{"crop_scale_min": 0.5, "momentum": 0.95, "orthogonalizer": "newton_schulz_5"}
Rows from block 6, named by matrix and row number. Rows with one number belong to one channel. Each number is 128 + 32 x the weight over its row's rms, rounded and kept within 0 to 255. All counts start at 0. Numbers have three digits each. After the name is the row's rms in percent of the matrix's.
# convs0: first 3x3 conv (model.mid.0.convs.0.weight, 256x256x3x3), inputs 216-239, a 3x3 kernel for each
# convs1: second 3x3 conv (model.mid.0.convs.1.weight, 256x256x3x3, transposed), outputs 216-239, a 3x3 kernel for each
convs0.145 095:100134083098115088099090111121131133142130107198148106154136129157161112159129120084056123125075071142161118120132148151104139126143126163141104185150196190166124125131090126108088138103102114115107106117104115115130111080115139131121080087087104089080059073136098118122136127082173123069169148122111067114121077109097124089114137076086090089120104123125119157127129146153147156132151136112184174112141186102141119130146163123152159129176165102126098138157142130168132135144176171195170132135118196189169180188121155134110145147133139153117135141135141173112112143126126076099160134099115145101129133109114178133080133106078119144136186161151209145
convs0.146 103:118101088143124167082092159111102098091099113103103091110165165122105108107075112123140130091104138099043148085128153158149133141124108177187064159114103105097120151132146140136102173111129096132163088132139105093107126109132126137123136137156150145132161166168162158140103098116124108112130135148118080136108119097138106090071105064146127053162170135138143143134171109110153163105136105115119142154165171137159163151149108143125136064084100127123121162082061086110093098065096152124090156102106139080056120124073127142113123141120112126129115103106123123100133148126113162136135087087120122130117153153125172115131096095131179147113093118157174114
convs0.147 104:175134153129135147151122133144143144128118124116085046148140183116103142145099162147150135174128167117095099096143208082105101119113089144090049097169122201153102132103159130051102184177199095092125112100122118135121090122116137156099113144088109119161121103136104109148127131167138106131131126123165151137123136192109117172155120126163114131126115145156146162099132155141097068154164199145133155146134149169166163163159125094110141159142079191120103166142087121118097126092037110081063081071072136130029139169118096098112154122131119124131062092135124105114133148150129136126087091099140092143122133136129144126177172146040123132090126104173198139
convs0.148 097:120103048128135144140113125118112112123115139058063151161152158135138139106106129144139170133144135157100115099088055105078048103112104096073132101142184112142148121101134132131128141117145139142104103109108127127145162178145150149152110137145122142108145124117097125121098103091111105154140109130101087160100113090135128145113099071199097136158181153145114107131112066142113085131119107167144103176116078153158139163192147148172111140121163140159107056132197150155081119067041094143136152157156113120141131080162132091121140133120155136131154118125142121105133107124117120139138166186117124125156119124122121128121127147140126137126102149113085118
convs0.149 097:154157159107139138148136178118093120135120128179179105106131144095095105136116138113108115159123084150140103147129150111129165087120165150148147112097169189076172109162136171155125140121154111078133100114113116106128123163140120162160099122132145100157142097091121099074128129137101107152104113119157158100093149133120095184133118125118110134104091114140129131137138138048114101133147096125075137107096143164108130125107112130133120105090106127138087089123165151151149183110119172117090152144101137086148133000194094107123139119129100150143124078135132140161113158172136126101123169151071124157151128157101124154098136170109098106177167116143104100
convs0.150 095:186159150144186191108163170094174172124162168110103134132092147117145133141138160108091173082054109152098107117084143113108113147144145086131134073171135083161141145171121132137108132117130082113169107135140132113140094134151100139128094129095130147140104095089106081126124101135119134172125131156079098172126105143122151163138188123066153121076119081140148168160111155166181134071092092146167161132137119139126143126143133139168161125158174190195158142139126125133086141108115123141095092139107091137115127114104103122153128148173124149131136149103150165177137108171115155110137145110161165131137113131144108088140138120122187154109106102113110154
convs0.151 098:094060074061084093105135119145159151136142073149122124155162125160164177140076119128092154135135148127074105100078062111053041132118110123109099160126115128166183121149109113072092113140102156163116120168175106112133145110120156154160116092104119122114107146165138115123145143158170144136105124122130104096107066134139121111082085067117111131152214208119103116118082045185165120134113092154136128120119133122133102106122137098124138152087069176186169085119131181170115147113091143120174094154148158145160140157148156114144135118130131114109107099117116127157140153130134138136134096112169114091121175130158157142139129087104107092141077051147174128
convs0.152 096:083108061153128152149149140105104086135107108134094088134124157105138168142099147116120225100124198123144150151127149159125118144123104152105110110166172087134144121131117150151113210163117107149140121161135129156140125146146127128126128115082142181236131209190138139129153141152125130132131116104142166166125126137097110133142124112206108139162161102156138146139130117134110116083189151165173162153151133126159168135126189130108084219156139148175093132121129119123118076087196155201255136154141133109121070098146109137118145135127150119120134138091104120095097104075087108135088137135136092094120119113152144140127072122103106162073071149116113185
convs0.153 107:151164116109119150152159216148139160092097120142117104164136127179121138187110156080101199132147165145119085098038113117132132094104107093087143116205236186145163149148149101149134188154128110145147109106129136101132116153133105156138113098123116150153103120054091118087071081099162102121177105121112093109140085125156155100041063090146145094157144102153107115116107099132155123110125149143126164135095097090099134128163123125152137136186144078143091133091139128110151110136143043027098043047082112135163143103204124108117118106115138146165139138088094133140116157161132050089144176108128160114117111093079126103091107081180173142104161168095093163
convs0.154 106:135174126111091138153163142154183188122140154084106127157147158164117133151134137114086112124119131164106131133139137119118147119155120126129125134185135144124128134123109141150111169129122113112158068057114134101154092075074133145082107095122090073125064060103124069086179170225157096159136160174157166118157152146135152165081133123146170126150158134147138109153145158183158144153146134104113086090101130133153184109143166148140135103146114089156136127176187136141124174135109096079131141114068154189082154188099126159156102132143116128154153102091109140096143139103176151123185184082130145176124071093100092127155115126139164125173149131172172206
convs0.155 100:093136070138135073154144086152120101143137102128152150143129136141116163150114082122041100107011137099054155142139089152129103150122138142153090141129106106091175127115117114134114116158147123094113143067123096093120142125121154108161134114147108115105119144104146146115138170147146158134140147167096075163050057139081058142079157116017172172070105133092077075139062125153057116137116182106095169116086110150143118114132094112087135149135125133084083120143132129141111130134134158101124139152105165135093148129118128139145166171156146174163115172109104151146108174167082111205124111166147125120093147160083105115104118123085089119089092132049093104
convs0.156 096:099122066103101028104110134096120163107135148104095117098143138127122128125105123087081146141049162144039126097092099155106099148137096118142100119188193145175184120120110122141087120125113129124137098120154129134127139110108144123161151129140153144191087049100110057085154137100155130123135140125127139147121124107144090122119155138107142115115200195138128112134108153126085072159143180140146169126128146182095109162123153121068124138122180110118158052138132142161164124124141071148160157133171122087131165209125126151147142129136146157139153155179124106120144137126106092097116099126126144170140125119144145088116135135141123157083104124098070113
convs0.157 099:170166193160218174147187133102116146139103143177148181144144168160140169132127170128080175154086172113100198150167156168158199156072154138142143115145175163135216107107159124129149136124123105141121131122109128121106123138174147135116145133098165198143168172092137147114126120147131119156133128153122176217111193173124108191120148166104125130113115140130133160125144151100127149124129192108140175116131159128120143135142161114152155113096149117095124070103121113108115101123156116062130113102112123040050127094056151127169135125126141129148109104089142084079186099116129140160108098099080114098120156112131163153120144104114150149117150175165173179
convs0.158 100:120094127147162146116148144142146148151181144191125117138150124170124132137127097095122113138136143138137118146113178143151168146137128135139126118159208128172190126121119122154131128115152114121133117118160127100118140124152110118118114108129091092114115130146112126126138128140142152142137123127120094158164069116121153146085141149152143103126124123073025138142155138131152114177203133136125068118108099136156130144170137129126131108116125104117132187224225166115129136155137142147071127154180112136129109187167116121120113103125120118114132162158121159098129102146109120104085110136129137133108060105114098094126152108110134111104102117096120083
convs0.159 106:132161138105107130109128177108122062084103041112112111146117139139107089087121101111098093085126095083160153120091059120092102124141102177118113129159092130108074172131146157100112160120141112118125131084085104077111136176133089118131126107139166124121124107150139136190101127143113098110121074100155104124124103071082089064094058099159107103187137145178129072126142153176169116121170154132142145093133169110112130099106111150132121044113100103116079114166099088108085161162045148128151130113088156140133123138106138156148125116125100123128137179124140124140154135147140099123098111144110129188130114153126131120142161150124163170123200159105190230
convs0.160 092:176133117187190140124187126132117120176154135167149169107113132125125096156108103129145133110142124101122144215158140147121145127099118067159143086065150149039163102083113128109159128111138121116111139101113132119138104082123093063111088110106166124148171156141149142098103149173108131145131138156098133201173188252148203227072134129111098116094151136149130166183118133167174155081114108132098132083142172135149153134140152126124176122095160143123155051123164150117149145136154182116198095106136101114182133052155089135119096163125128131104068137086134142124115177212114203232161170221143086155136128162144147151158157147146139123081137110123124111
convs0.161 098:168122111149112152079108162120101120114133151123151151120090125077072089115076142136151062140119093159154137113129114149112113155113138115165180126154157114155154158137139159094108156117104129127150098108145124143143141118100132102155112129126127130138137140103123133134114154118102117141139144161143134136109089152115108138109099127132087123119140129176144132148172091127142101134132033127134112107153138155179125137147129167108111097077138097141176140229179117129144105177070142100102137120172113120141076113126098140153089141155121133123093100113071135118097119089140105158154151214147176213123139126114132135139143121086112108117100076107132075
convs0.162 096:152146114124111094138103105122102103137089129158098093104114092108104129157096121104088124126111146136179195128107077162099131139133176147151187114173150144180174122132132116163173127144164147109114149128117146163134136107138139117117104100112137130156136094136117105108114120099115111115162106103101095117149115094168105100103074067128075043181173094122083113123154120120123134114124121109102133107096190118124143114075104084047106090087138069107148120082114136163087131158118162168108068053128086137166094166186132119110127129139148138140086088102115114115113166148100110140068083121104087146101127144112134144128119121113102084085048096075063142
convs0.163 096:170160193114112153119102141121147113121143114090084089124122142133105120142086116134189122159185154157144111137145145130126138118098115132135106138122134111089153143157145156116122163124141110166139113124151123127139135157118126119079116097104114144122152142133135150150123115103114115105108100124147170162147155152122098145118139099108089096139167148141146216159159170133126179098099114146130113176162069096138129115139143135134172158179167169122094214214189141111079161109101123142091110107124114090211161048095098103090145145147106137138118130147142169219133112151131144114162181167112147207118095100137129113111126094074098089110008067070097130
convs0.164 100:177157125149151124115109092078154148120131102123128103133174117124150170124112103128184126131162156137134146134158150094131119157139108112127080127130095115114116147137109150157154142161193123174132138174175114153110103115145142122123148146120146165123168137145123080106095129145082083137129131110096126137087096136110097134123137118114000029132126109141153115144109123091078075119129144139122142136154154147143170144121154108126133170144080173106099108159145097096121107149184099091140075048099108030036184136173117130138119109131123141136126125138109135122140122144129059066126063020143075126131103139141149150129113122154110141105190185112136137
convs0.165 106:088125154162097133079070119144124134098115107134137106132118156164105160180155156162148122135158161112161161095112052124121100110129090169198142097123181142109179072117095112118126096123163135122081119120120147105114131186167120153159092139116110106124142146101109097124158137120125121160179131138122157154092114164122098160150134176118069141134111095078129173087142084133099124083166141119138140129104116147123116126136155158113126128114079114118083123139149132120120131143066130141151145139136196173198137148149145130113136123121130100130170159084141133092138099120116147140129162113112106133158122133145126162150131196179125100098112119075069180
convs0.166 092:111141133141106162122106147128133149117141143110153157132118114153107126154127104095092095128123074150161103088111116117162169093113129138118138144054144147070152115115108134119126138181129138158075158161099117148105128137118135130097131128128162128089146126127135137161105147152110168136089132109114069102124076102104104159091149129134089074133071071157174118108139189147119181135139132138183149125120104098119124124173165153160159101089142152061122183090096143137152128101081158094028135151169126143206167043124125152133134175132105113080164174083150136153119111162128119133151118124148136211129136114142146116090086130151149134162080105212103084
convs0.167 110:114121084093118038094133117133108140148133181143148147107143146142128091170164148151145128154088140150132078152122112176168142151142112068097112111107090167138106156160113152129108154122125113125118152151126111093077114093072137158163132152145101079051114131147091094115132119076112117137135147103133104056150149098131091157096181146153131180108120114110099122148094148110084039103134158142087135130108147128111109131097123099107081187195181162133138181213232091054106070107129168200143082070154070110152199207206142137145103109132129120134158160139101154207132124116149109107169125076117170186092096122097120125096131115132116139156170182129150164
convs0.168 108:140139108150200196142141169160180145129126119126086117150145137092099091127128113235169092182128164129103157128154112154143119140094104166164080091169192125196205122140115140131134111153118147123130123100112122087097173131115110129140109163154115142153129135129165129118154138140132092107136130118134075074124142149170141183072056103094099106176102101104090132168151112123101125168105112112097098145140100148160149158127140150149131148146146148152141160124143144084125134108074157085085124113085127195077110148159132119088100125135130138112128099090151170122110153125055132084077139026137189147099157158136131115119104121142173127127133081125091113
convs0.169 100:057063085082025088155145108061095086111124148138098085106140105137098095156123125144150130083106122104101101095114156112112103119134125128123143099145126043002053133096153086102121103132157130112095135134134108123125121091123102096168095133141141129153165122152143132127111143131126147124129131158134152154105106118182162140105141092088115108136124129138157110071130171095125162109102147126086140077089135087133131106138146153148104094041141099107128075092148189073069201146131168240255210119099116127089079103120148127159132136137126113122138049090127124098133156127152144126173141146195145139073134168133155123129115104142109145228135154164161204
convs0.170 105:132118137147147117132117151129110108114083147130086108108117118162138135161153125133129099135139161158129120123137135108113131132141109119135143147109092089082121135120106100136105137162106112120117115133128131144136112144136132144110159139139110152157088121157097117113123167135124155146133119146139083069124082094135112141138059188105059141049115106103122100074108131092074119120138095114126126116100109137138097127123128136078086124210154101153193118150124130062112127127107091133110151153153151074096171152064117120144131151145122129129146136114139095128088118173136128103149083132165114156119126132105151090114150090110095111135136070149095079
convs0.171 097:113087168109105096104095085122101122106122123151122132157161136146142130141133130068137160125155171074141111080113181108082108140123104144137182166181196130205140134108134131107083131160107133111104115126123159142141125121159102096117114150116114133178089153149132148128144104106149094115133134125133127109133116103109148178177139136193145077174179148165126185128112129099092137102140138062114135091133118144120145172095107121112155112098169097107075067123118156140131127088164126123202147127115097153094115150109134094148116123124109134113137100143092109131118152141126158092145131122130125138126128126149131119143119153096107107096109099141069117
convs0.172 095:111065099177107110169147157151143099121148104124135108158134128130152150124123145097195133122179195067132158150204181145148093131143131099127095110122098126148138173118109170131127129127135097128147077150127106136118110118106101143183113122117142134126138156089150165138132151176139146143109125162141162014107152200128119218068103162158060109145187124150204136134177150131161168049085109094093105124126081090157141110099120109118148105096168133201169122139214128106076127191136133152115109147122101128117156165140131133140134126145111168147111120105119101117134149081121117123138096148114113156112111105146123115128136116115134181090128131147155093
convs0.173 096:133089080157169097049123129152127134144129110135141156100129148177162137162124090194110070134102055155110078181162143223162099148143144135091113110098069138151128125167101122140124089115143102120109112081095144118126128120119121133137133112130150142101168180133133136122179146119153131128097089077144144109154132099150122159165141132144156125060105120139218134140155109132127127134097086160144095142064099147108105148136114115143142114111100141088141171148135087114112106164170059175162135043097071090119142130185104092141115109124106112127108105115114073112087136151102135126120068113129122129136125112169141097131131097161171176119070111097106102
convs0.174 100:127114084120127158148115199118120095117182148108135122104153107131141195092130138100142089172133106118168101166162161101126159118132116120115099137136149106116173092089100111129113138123126142146143103127133098116115182150105148142160157128146135163191149171166150152131147175199120129159106115118126210130136151150135135098160118177169116102079114114108134127128183190125152182130191157154094143112121135135189176154159169166123130136155143161144113115200235080141092094135100055128098114119089112121116141117090132145144118115145126133099092114094128079094102133160106049059118153113105118100114137127150138131143118135079097076124132112085133195
convs0.175 101:129117004104158036139239199143153100126150147108097122163171195136091102146146102131142133109087060132087079167163133203167154140142134118135134123141132136173184166081111133088145091130172137096125159133131128104085135150162093087121094081102109125101121136102133160122144123125112125145153139107166206167134132179109193139153131121165151119125168146138171166180099109156099130104116135091088111100121103125155155128114102127126130116133160075078133163105209146103128189136140181191183143147142106168188143211178155143123144148122103118121125165095134202154148174158128173103162139135150197141144161133152129113133137098114120151149137139176114089
convs0.176 105:099092100115134130171170114181123108105116108115121131159150141144086108113135120066104154122082172095082145128121138188117134153163146097141116135158120117171088111157140137129134117083091171115141145093123146080094157126149163154163138134168149162160173151176167141136109158164147137139141129126135158061123190164074085204093101137117097100064158130144152136155158162151113155126128146118128138125147147118098110133099114138133151097173171087130187091098121094139107131154152092169141128117141160170127161130127133121133132102109134162114157128112153129085138143121139145149084112141084093167159157163154107154168114137143146128133136107160139111
convs1.145 104:110135169129070122117074074130197215126195177119174150170143116130119139152144128127159181120139128113160140154161175130111111134142097142112116150106136150102106138134137121129167130127165123186179129213197119137143106142158120095096151116109126140100151153141175145139083136130070140105080113084110148144051072109103097160088165145150161151128167166074091147099061103115063107120134151139115183125129134096120126111126127103125107043105153077120134107110081151132132144165133199155156100085079163122111134121112134120148119141132123107110124117140117111089132081087097072117109111116141152102114128188116146125121133139086110107063091142118131157
convs1.146 101:100101147153153104140123068135095110138150124124140147138145091151161086147186073080146168131133090120105082104110119133111129100089120132149091118137106148144106081067110135101107182171124137146110087123112138143160136150128121107127165133127116135101133098005132109066126132164148172149148171107134113122127120146105132178067136116160159080189148070151135136112097113125089111106094103096095122104084060086119142075082102116106078094145117077106118126113152102121053100157095108140121175173155130143127089127187126140115100089094108123142143148154087122171108114127166161148127130116059073097114146115084087122126137175202124100198153100091063092
convs1.147 093:146128103191137106174137130155101164100076112108109137153163125140142109121138131186155134104113097158104049153167113128151138082149135135185182176179139233221184103146125135124142117160153098175194069095125131148090113113103140110092114141159128109089103115134108083149102144123114153130149180171104110143106111119138187161159148125189132066166174160111142151101118104150146125150147167111141155054104165137126165173140131144126130140130146180200150130159113107178118132189107176184137172172171130081113119144124143099128145119097141154149129123139129138134123120138126101064118110104141145153144129118147162158116120095154141159127130169123169197
convs1.148 123:115076082115090095161120107146158143106186163145147135134157118172178117157151116129130145096115161172108136154100073212123103212142127168127143171161144150164144145099105134096142133126129160140165148099167109076083148158149083087082132131132098121154104100094134135101108136095103092097122130123170090079228184124241202195142147166123133134123140139184178108142179171139118111146127070123125113092132151080116056090104102133126148116095114132113116107137163149125102139118118117104148180198161112154148105116112116123115109113141142101100118084117169131130140144146107184224098193204098166182082132133125080096123097095139117115143166168111162117
convs1.149 097:120078121125113056100102018101138101113168143096165200142113113174123177157140147133126121154137138135101129158165176083135179087083156112133100084155131164179143111163107124170129137125081143123096138161138129125079163132108161133120153100151155110105128135099146119156121142119104109095117140086082109106091098141093131113120141158152169129138124120130139154135105121111087142151187073143184145112128131155117058154146111128120128096125109095135148108079124127090084162152117110137162067144097073130120166138109144150181154122146102137164137131111141128096132159162138204096162176131127141128140182154124130158117107130121126076124160098123182183
convs1.150 101:141121187116095083144137089126134153191143169164121149052132126053104107070134125106123090110126135102095159166167124172127121142103144141110176128155177130187184122121112093080120159114157139139171145135131087118078114147094123131101153065135195163130173151150147113141088150128071124128141137119162155138143122134142168178135128160159072066123096130128079080079086097105090136130131071119149137122125145107095098125125153099117140071134177107195174113170136226111119196094123217131121115140144106174150120153091109091123092127183075106162158165132137162122096125134112137147141146182160176174108132112102108053073132101149111108156121078114134123
convs1.151 102:098081079106129148130092129149178183155159198140106107143210188128117086136146138159140132126166158138155162121127134142122128141120142145143169125150138110120109122118127165162129132109166148131129162091163133121193137144105091078060117063127118141192102135130184076067087115109081120089106149162162142106204158122187125123129112143093123161076093106120152125176168166178166117100129137103124126176136144126175122115153160155123128081078125062047110142140146170179154138135113112095073103107124087166174109168123146139142098171120184131112060108132135184156090116180122154129134158158069092133158124058120101091108079108108085092111144121121166165
convs1.152 102:082115085060102128072144131120112134138115142136125078110086100093128133117146131119124095100107169110162234162146064082073058074103129178143137101097151091069145158097136130104143117131148158155118151140106115122154131143129105143108084090093119140139066133136119125121136156112132154114112096094088131166115113137122108130181155163092124120106176135083165157126143168118119123063069151112105155185179167101102120117131177178175171121158112146094064117090083148204152180146123076118086144140106126136108132105135111130148130156145130153046115126081159108136123089126161142185125202159127181134111153157135119127087089192138142178133108207131134143
convs1.153 090:117155142125157112109130100121151175116126182143166186139162096113148167054097121191168108142167202148110161169175121139122074128090078098120153154131136127140169080117093094112120096108096089130085143087115164112082152149176098112144104125108106066046111151093109129142132144167128164152105133142117100125104094127132067098125159117093091156152118134126161126140142203155127136123117141124122131123061106106150107120137100059153137137086104136076104137100103103046088174109131187174191090127147114149129115108181074120174108147114134156090073103109119138121110121113169173152132155182106181189113143132163155163152136130196242249115214244109088171
convs1.154 089:150090100082056076141137103088120174095139200154191127215237149197198164138160139100146142139153160119153130171181196117124142138124145131138158128124115172162112126114120145124146147100087126146155150142179117122134118102132058088123112096094166146175113133179118121127132208200130173173168136086112166144139111129135157180071071063131131104127121127212211200132143139116072126057122091117091121120133132126104084101131102113079124086073115108141168124130144143126179100081144115113168132116091152158129129121097138143149139163186108115169145138108126112149100119127089091104147155161136134109066066095112106099146137124075080053073124097143173115
convs1.155 119:175121148185060077156086043127140119171176133160222141122150080130147125144166162114106159138118170142100116173142078138137098143104047121112171158128161166161154138140136133144106192142100148111152115121174097159148170117119131124123118115174121099142120093099139128099113105059130164092151139059096123124085206159060156200093173128113133094133160094143163126150141144130076114128131102118124096060124152090107103141111141144089129089139140113197132121165098134107076120140058109142083110094099108118098126109092161147148152108156126102155131127139131121131122126147081150094135182089185156106133134133107155114118118111073072108103145107105178101
convs1.156 106:081076106113072115168118153099124127126167157133189096113124124139128116105071131116115134072133193115133169096101117151116096148136117158100127085113151116104133170120143111076091143119142126116156150131130107150193148130157157137169190146136149142141147155189111148110124129092118176136184155146132065092188127132189161166100125192129109122129171120142156134125113126091079074166122165155136139126130113172143129139111096157146131118100139074070115062133066127145151116120159134136135144053114134103112161146123108162127078183156128142151112151187158114130146117137128165204156180182183222167127117181136121130161128108099106135152155157135169150
convs1.157 095:101120151082111129099108135134114083177155117138144136056121168062110153109076110125097143169114137162137164218134128150123109104116129139155149131134109072099083108101118120125102114121080109133110123133105124148123102107095111144153100174217145146164106122170095141204130149162161136115167127136171172134103070124091050091147046148159058110138085083158145158128146152104149166128139140154135155143150146116147116104115132139118125092099119087092118060107106161171136199197123193170141115124109125134109169175111145150111141145109148184110119084117087118160059130169181145122147172141140123155145115142148134160143140169111136112096108127123111112
convs1.158 113:095124136068084146110106147127151118089107142141175170092106146106128123095054072111131144129172143178187160118113107108124115146120124130155143108115110110115133107077126110098126117116133151125089109134072114107107174140152138110129167186143112116107113132135144193189108108106122152167144172147146121076180197140117162175162138113116117089124131137173127100100160128114086088161141113148159110068056063141121133154096068142091086117091099112110112102111099139086114107103108159147138150118106120100156094114101141158168126154158108134130134118109118101071185141104150152167135135204192222220135121091143131136172118078094128156100108132120163178
convs1.159 099:127147163142181200128136120132117097115156140079143116146141107118137118127167100106119143145162122148187133097064088106087144131162146143145100131114111091097087142141139164195149127139125115099120121128126118153129115163170177167123128133133125101141156155152218174142112103034078108073101104101147142088165169079090094110067121177101156164125105125118103190139146176160152127135174160173141147115134163113144131142152146157140127124131127068121142085123149146169127166157119181120114076132094077121101117146145100138119127108086150120078104104075088101078099110065079115153095067093114113084195131137139125138112151143179151160136127176115128174
convs1.160 094:123141225122106121125057070175146119128155079076154102070128135050138138078107166107094127139120110142135088120171110127183163098128116124137152177174188164161157105118090050131067115150164118118176104145121142121125092131104147109145127101127097117128118137137138200129161144141152138107125130116177123174122131172145158184147086099152138099140130131124124098121157113099093132147108092145130082116101110146104120133151185110116144116114169121209173110160132073118079094120084156130114122135159108142173167163092170103121180149137109136215161116096073104130093114186184202140191199121199173119129131142067138106107095129132130159140168158134162090
convs1.161 108:122134179140080114143068058190179125136154098130189125094140131090117175133103137139088125128094128131126140123159125178174136172139140145144167171084136142128109159125107136136071168131103159159136145146138095079137168119103187114134161123177153178153148106118170131096114102109125123157088094112121119109091117133127150170126091159154152150129165123159135154124109102156115088147157094178134065122039106166143120168122129121071141155174184210236190200183108110094105082072099115103113119159183106109163100127124121117113118146160101108158088109080105186119126144170111125132129171119248206143126108162118111102158041036126102133170152100127107112
convs1.162 094:111090062110137105110181103120129134166105137170052051112100159106092151159156153097107125100104154128115185114116107114080080178139121143115133135128147060116141141168117093134123073072121146143153114115130112120136103108144126127109145166147174172157140140128146141136154120096140123065125126096167138150208115125176132122154082064165123128098102170127139124162083155188123158145130116169144132176185135120085075145130138121152156146112173160113145139118121136194168176181143146136121047080120085153140103134120105099074135152112105143138141123161164128159162132143074118124112183168110114100109090124118126127156164161171156148142112084172094057
convs1.163 105:099094089132113125197166176147152158112136120156121137174161127123140146113098096111144106109114057165130095075094115147157175112116147150076117150128151107072069155139114183101076149104145102097130135095117124092078128165104169100118158187147132136085160086044163088065094137179128124159095135145153181170130129129142128126106127102174200145135156140140184119111141141165099139093135072117100088142103054131111119128113119113080082117086089171170144153110102094103109127083061133146143089136176120200193092089117141128105168142101115131127113127143132128122147116133154170140119107098148142123141106126127110157133117155182166164160167150159121129
convs1.164 098:120136141059139141130147129136131107145185188175157150126096090075151119135117129142139091144144161189159148140101118148111123124088073145128163169128107150103148107119222127137134155113119153164136120194183169190153119132167151130098138151092093116164105097159172153189112137139109126136100123118171176147167150203137076090106120106134118071166112084148179177095115183126117155128123134085131184115102154096146114146207066110117101104087082084118143113134128122121136149105109194203168079128111107163161106125106135141139097106109098094113067099093090138155081130169199174202126172141084142193170171140154080099157163126184182160193172138130122151
convs1.165 093:158156168117158135101082119163094162150109177147141107147073090122102100137171116106120143102075108130116094148180167134157129129148133156116158135134164205171131159084124101093129097123137162125094110111117127101096123090111153176153103151136141098145147124078173111060120175151156156127112094082036117127071125144114103126159213161117195231160164126109151098157109120136080109137194157124156158085142191102129132124124152144167120090119161103123168110132175167151133143196124170156127125148147106100149119166180145154148119089121092095120109134133126144154117074137058080080086114085141129115117104140153101146131103102109132145115143184108136175
convs1.166 106:149155151137083125115146108067047129073069137177123096132118082134158133142124094123116116109113135085094094142099151147114151064111121118116105148155136133152174143097102165155138099136172100070101117081117146075077104124167111189169141155168159066122140101161111081118090110150077138171098113124078078124136087114167139058166134119185158156176151124061084092074050028142132048130158118142090078138146099100130192102098151111145087099090114120090088102122128096088136146105086130119074123154099106147185119164152134160147114086158149128155122115084089105050107091068129146134143168156118138224133148174132150169168130186164165136187114135125117152
convs1.167 089:110112156141110120183136142131161146150121127159146132124130160084107130084094094150191138137215144146142115136137114069071079115150133182147197154130191117109106115159133171156157152139136135118116109110129130128129109090136098095115092108145110099117145118169148116156131133167106149113090113112119123127081093154115112170138105078122190128134170159124136152141145164118122177103090079119125156097082090151147137179154112142142130132139097136117017153122126089082130121152155143162161146106083148157180128145113188142147154124111081109120194179141177115127152095110189192162158184151132123158153129095151096129160084095160166139146151151148167162
convs1.168 095:178104126117076103039030067149165116129153134117139138140153126122189217110151209123149155193168114162132132118114108096105092139081073136139123122160181154148140104115114144124112154128106073084063110149089166194148168183151103113107113085106171165164128118120132117084150134124097110098072103079162163129169137074112144112121132102179130148159133112100141128085112098119160169107133155134147130133149131080166145139142091123109028096186147093130122148187163132091110144091077137117122109192173173147119146103123122101177126082130117093089112135113100128144079121139124184202105176206075150151112131173161125108187132107140135169098101128115144158
convs1.169 094:094106070100156131099144173128118151123111149153112072129122151107120132115101117163137165136142136138155191167121081136112106091148193114162130047100122070072120120128166163138156129140137125159165135133213200183232118109090105110120098109121110104128088063088081099138157147141142118124176152160145141106125139139107148115176150151109129137085090109141123114162139182203178162134120149117158164172155119131165142102119118163154154127104120132129166104140147137138156198181148134155077131147135107106076104145127146127113140127106155107081110105181134103098134155142146117129122094116118104126109127126135179172095174200168145133156099152145061105
convs1.170 088:156183140140141114116091100135149130199140135165217143177133076138138093120097145114133116114107094122083059145149132128126110130120086129125144097157187151189191133121148123122131125098106114116135088119111099146139150167161104155189122139134154120123171151128128149112147128153171139182136120119103162097068179147057079109040123128133170155122158154139117161140101088119085034117146154144143114170121130074103125130108138104071141161150166165142193099089110151138099131153110090124129113113085096135093069098107105135116114159167115150152121156163087142149146148135140090100107101120098113143152102105160108089140105094167142125161152108135125095
convs1.171 104:108144103138123116194175176089131161111136187099112137140091090183129101128112108119129077115110104140114099133086126096161181119133149115104119135120088076126136123142087157185169102144175094106110120094127159102107152167126112188079156181143186130139117158121094170146152176091129146140109179172171151115163142154110111104151096069086127119058149152141131146117138172128136116163106135112147169158135133087152151127160112140160116086127118121154137134153147152160153165128133129120152130157118117102152109142157146126110147146113137129092128132084115171100104098133057086066044081109022117148149167111178169178228155168126128126101123129071070072
convs1.172 085:163163119108088133130117139130089071090104139134184125141187153128143130130127119105092138108120139142152195150158152190166116133081085153133121129053149144113151067110135116120111139150109125167137157173151170155133057053143144083132130085104178153171119113160151184173121113181134150162117170141155204134072117130163158146122089131091152096112162174168167198165181122157118132143103082135172109181199156126117077128122138098078089131093125154112122100109079113064139127107151149120151112130085157121097121140109155137171137190169133130151125158099080118105085128149134123118177205199152155179097078108068079077082107129102060108141172155093139071
convs1.173 110:121116128144142178144200205134131099110104118137098153116104118134118099123152104140122148144151103155180132112128162086110114115100154209145136142072103120150136124126156132096128088105135118122130135143162114125087124115170122126160115192192125154184129102158129090130127124103156126149137124095121101111104148127093118074103117139127125090102097090143150151150097113136098096176121120120133171161141159172156170142149188094072106153106138205177130158118129144144146137128158175083080127104110165096101141099056137116103145141118112144196124118113136118105107112094141166135135101083171106079131118110120109104041091173112137126144165090138123110
convs1.174 099:137127131128111062155129093120153160115135104144143094079115135069097167100140153156131116170121114151137083114140133112150155081151105116111124160125151119122100117154164195154086158185103119121142147131142131162111062104140135069068124153113150145110133123086135119117112125089116156140091098058094139160092118176104093129104134103129134124104158103114167167136123170121115091126132074146076046097031102141131093180119076086109138052138162107171183146163156131120156125139157122109112131156113126191157167108129132115110165110080154097096100136133147171168124125154118143128093095079127111059155121123160169125151111100135154155147174105188188147
convs1.175 088:142126129102110128159135175100082068113103071125151136165170146158184140124109104136128113147122128133073097134125143170142139127129124131150162063126133107136215093111171137125153113148146062086086112115094131115103105100090164110150170151152103119154146120157170144146136156179118122168177175222141113071161160126169192114118152150074060092131159116142191142145177134132148134135079090107153173097121135140167162125172144110114123077122127118098107099105126121082085130119150099080139111159149107103106146124109122144147073144121127124133113079099141114135110137130103121113062119107110134144114134113126105121114070107089092101082111168077083102
convs1.176 099:104081124122069105117079140137144123114146091116152134115160158116173167101147163159153127125124132106077102176116130161146117166131117178207168157175174141170168172197156163161107161129105105141129139111142163094102135132105134140128100112160084089111086118123112122168116153126142123144177182149158163183151130185199172158085081113161137109119116077120125095122121120124126121121129098119107136086035095113115104115151155100149171099123119075111113071093105182140125169164206141082141124158129133139117154138144130103096098141120115129144160112103115079109077103143155173133135129195090108101125124125120158139144118092109076109084088121101067061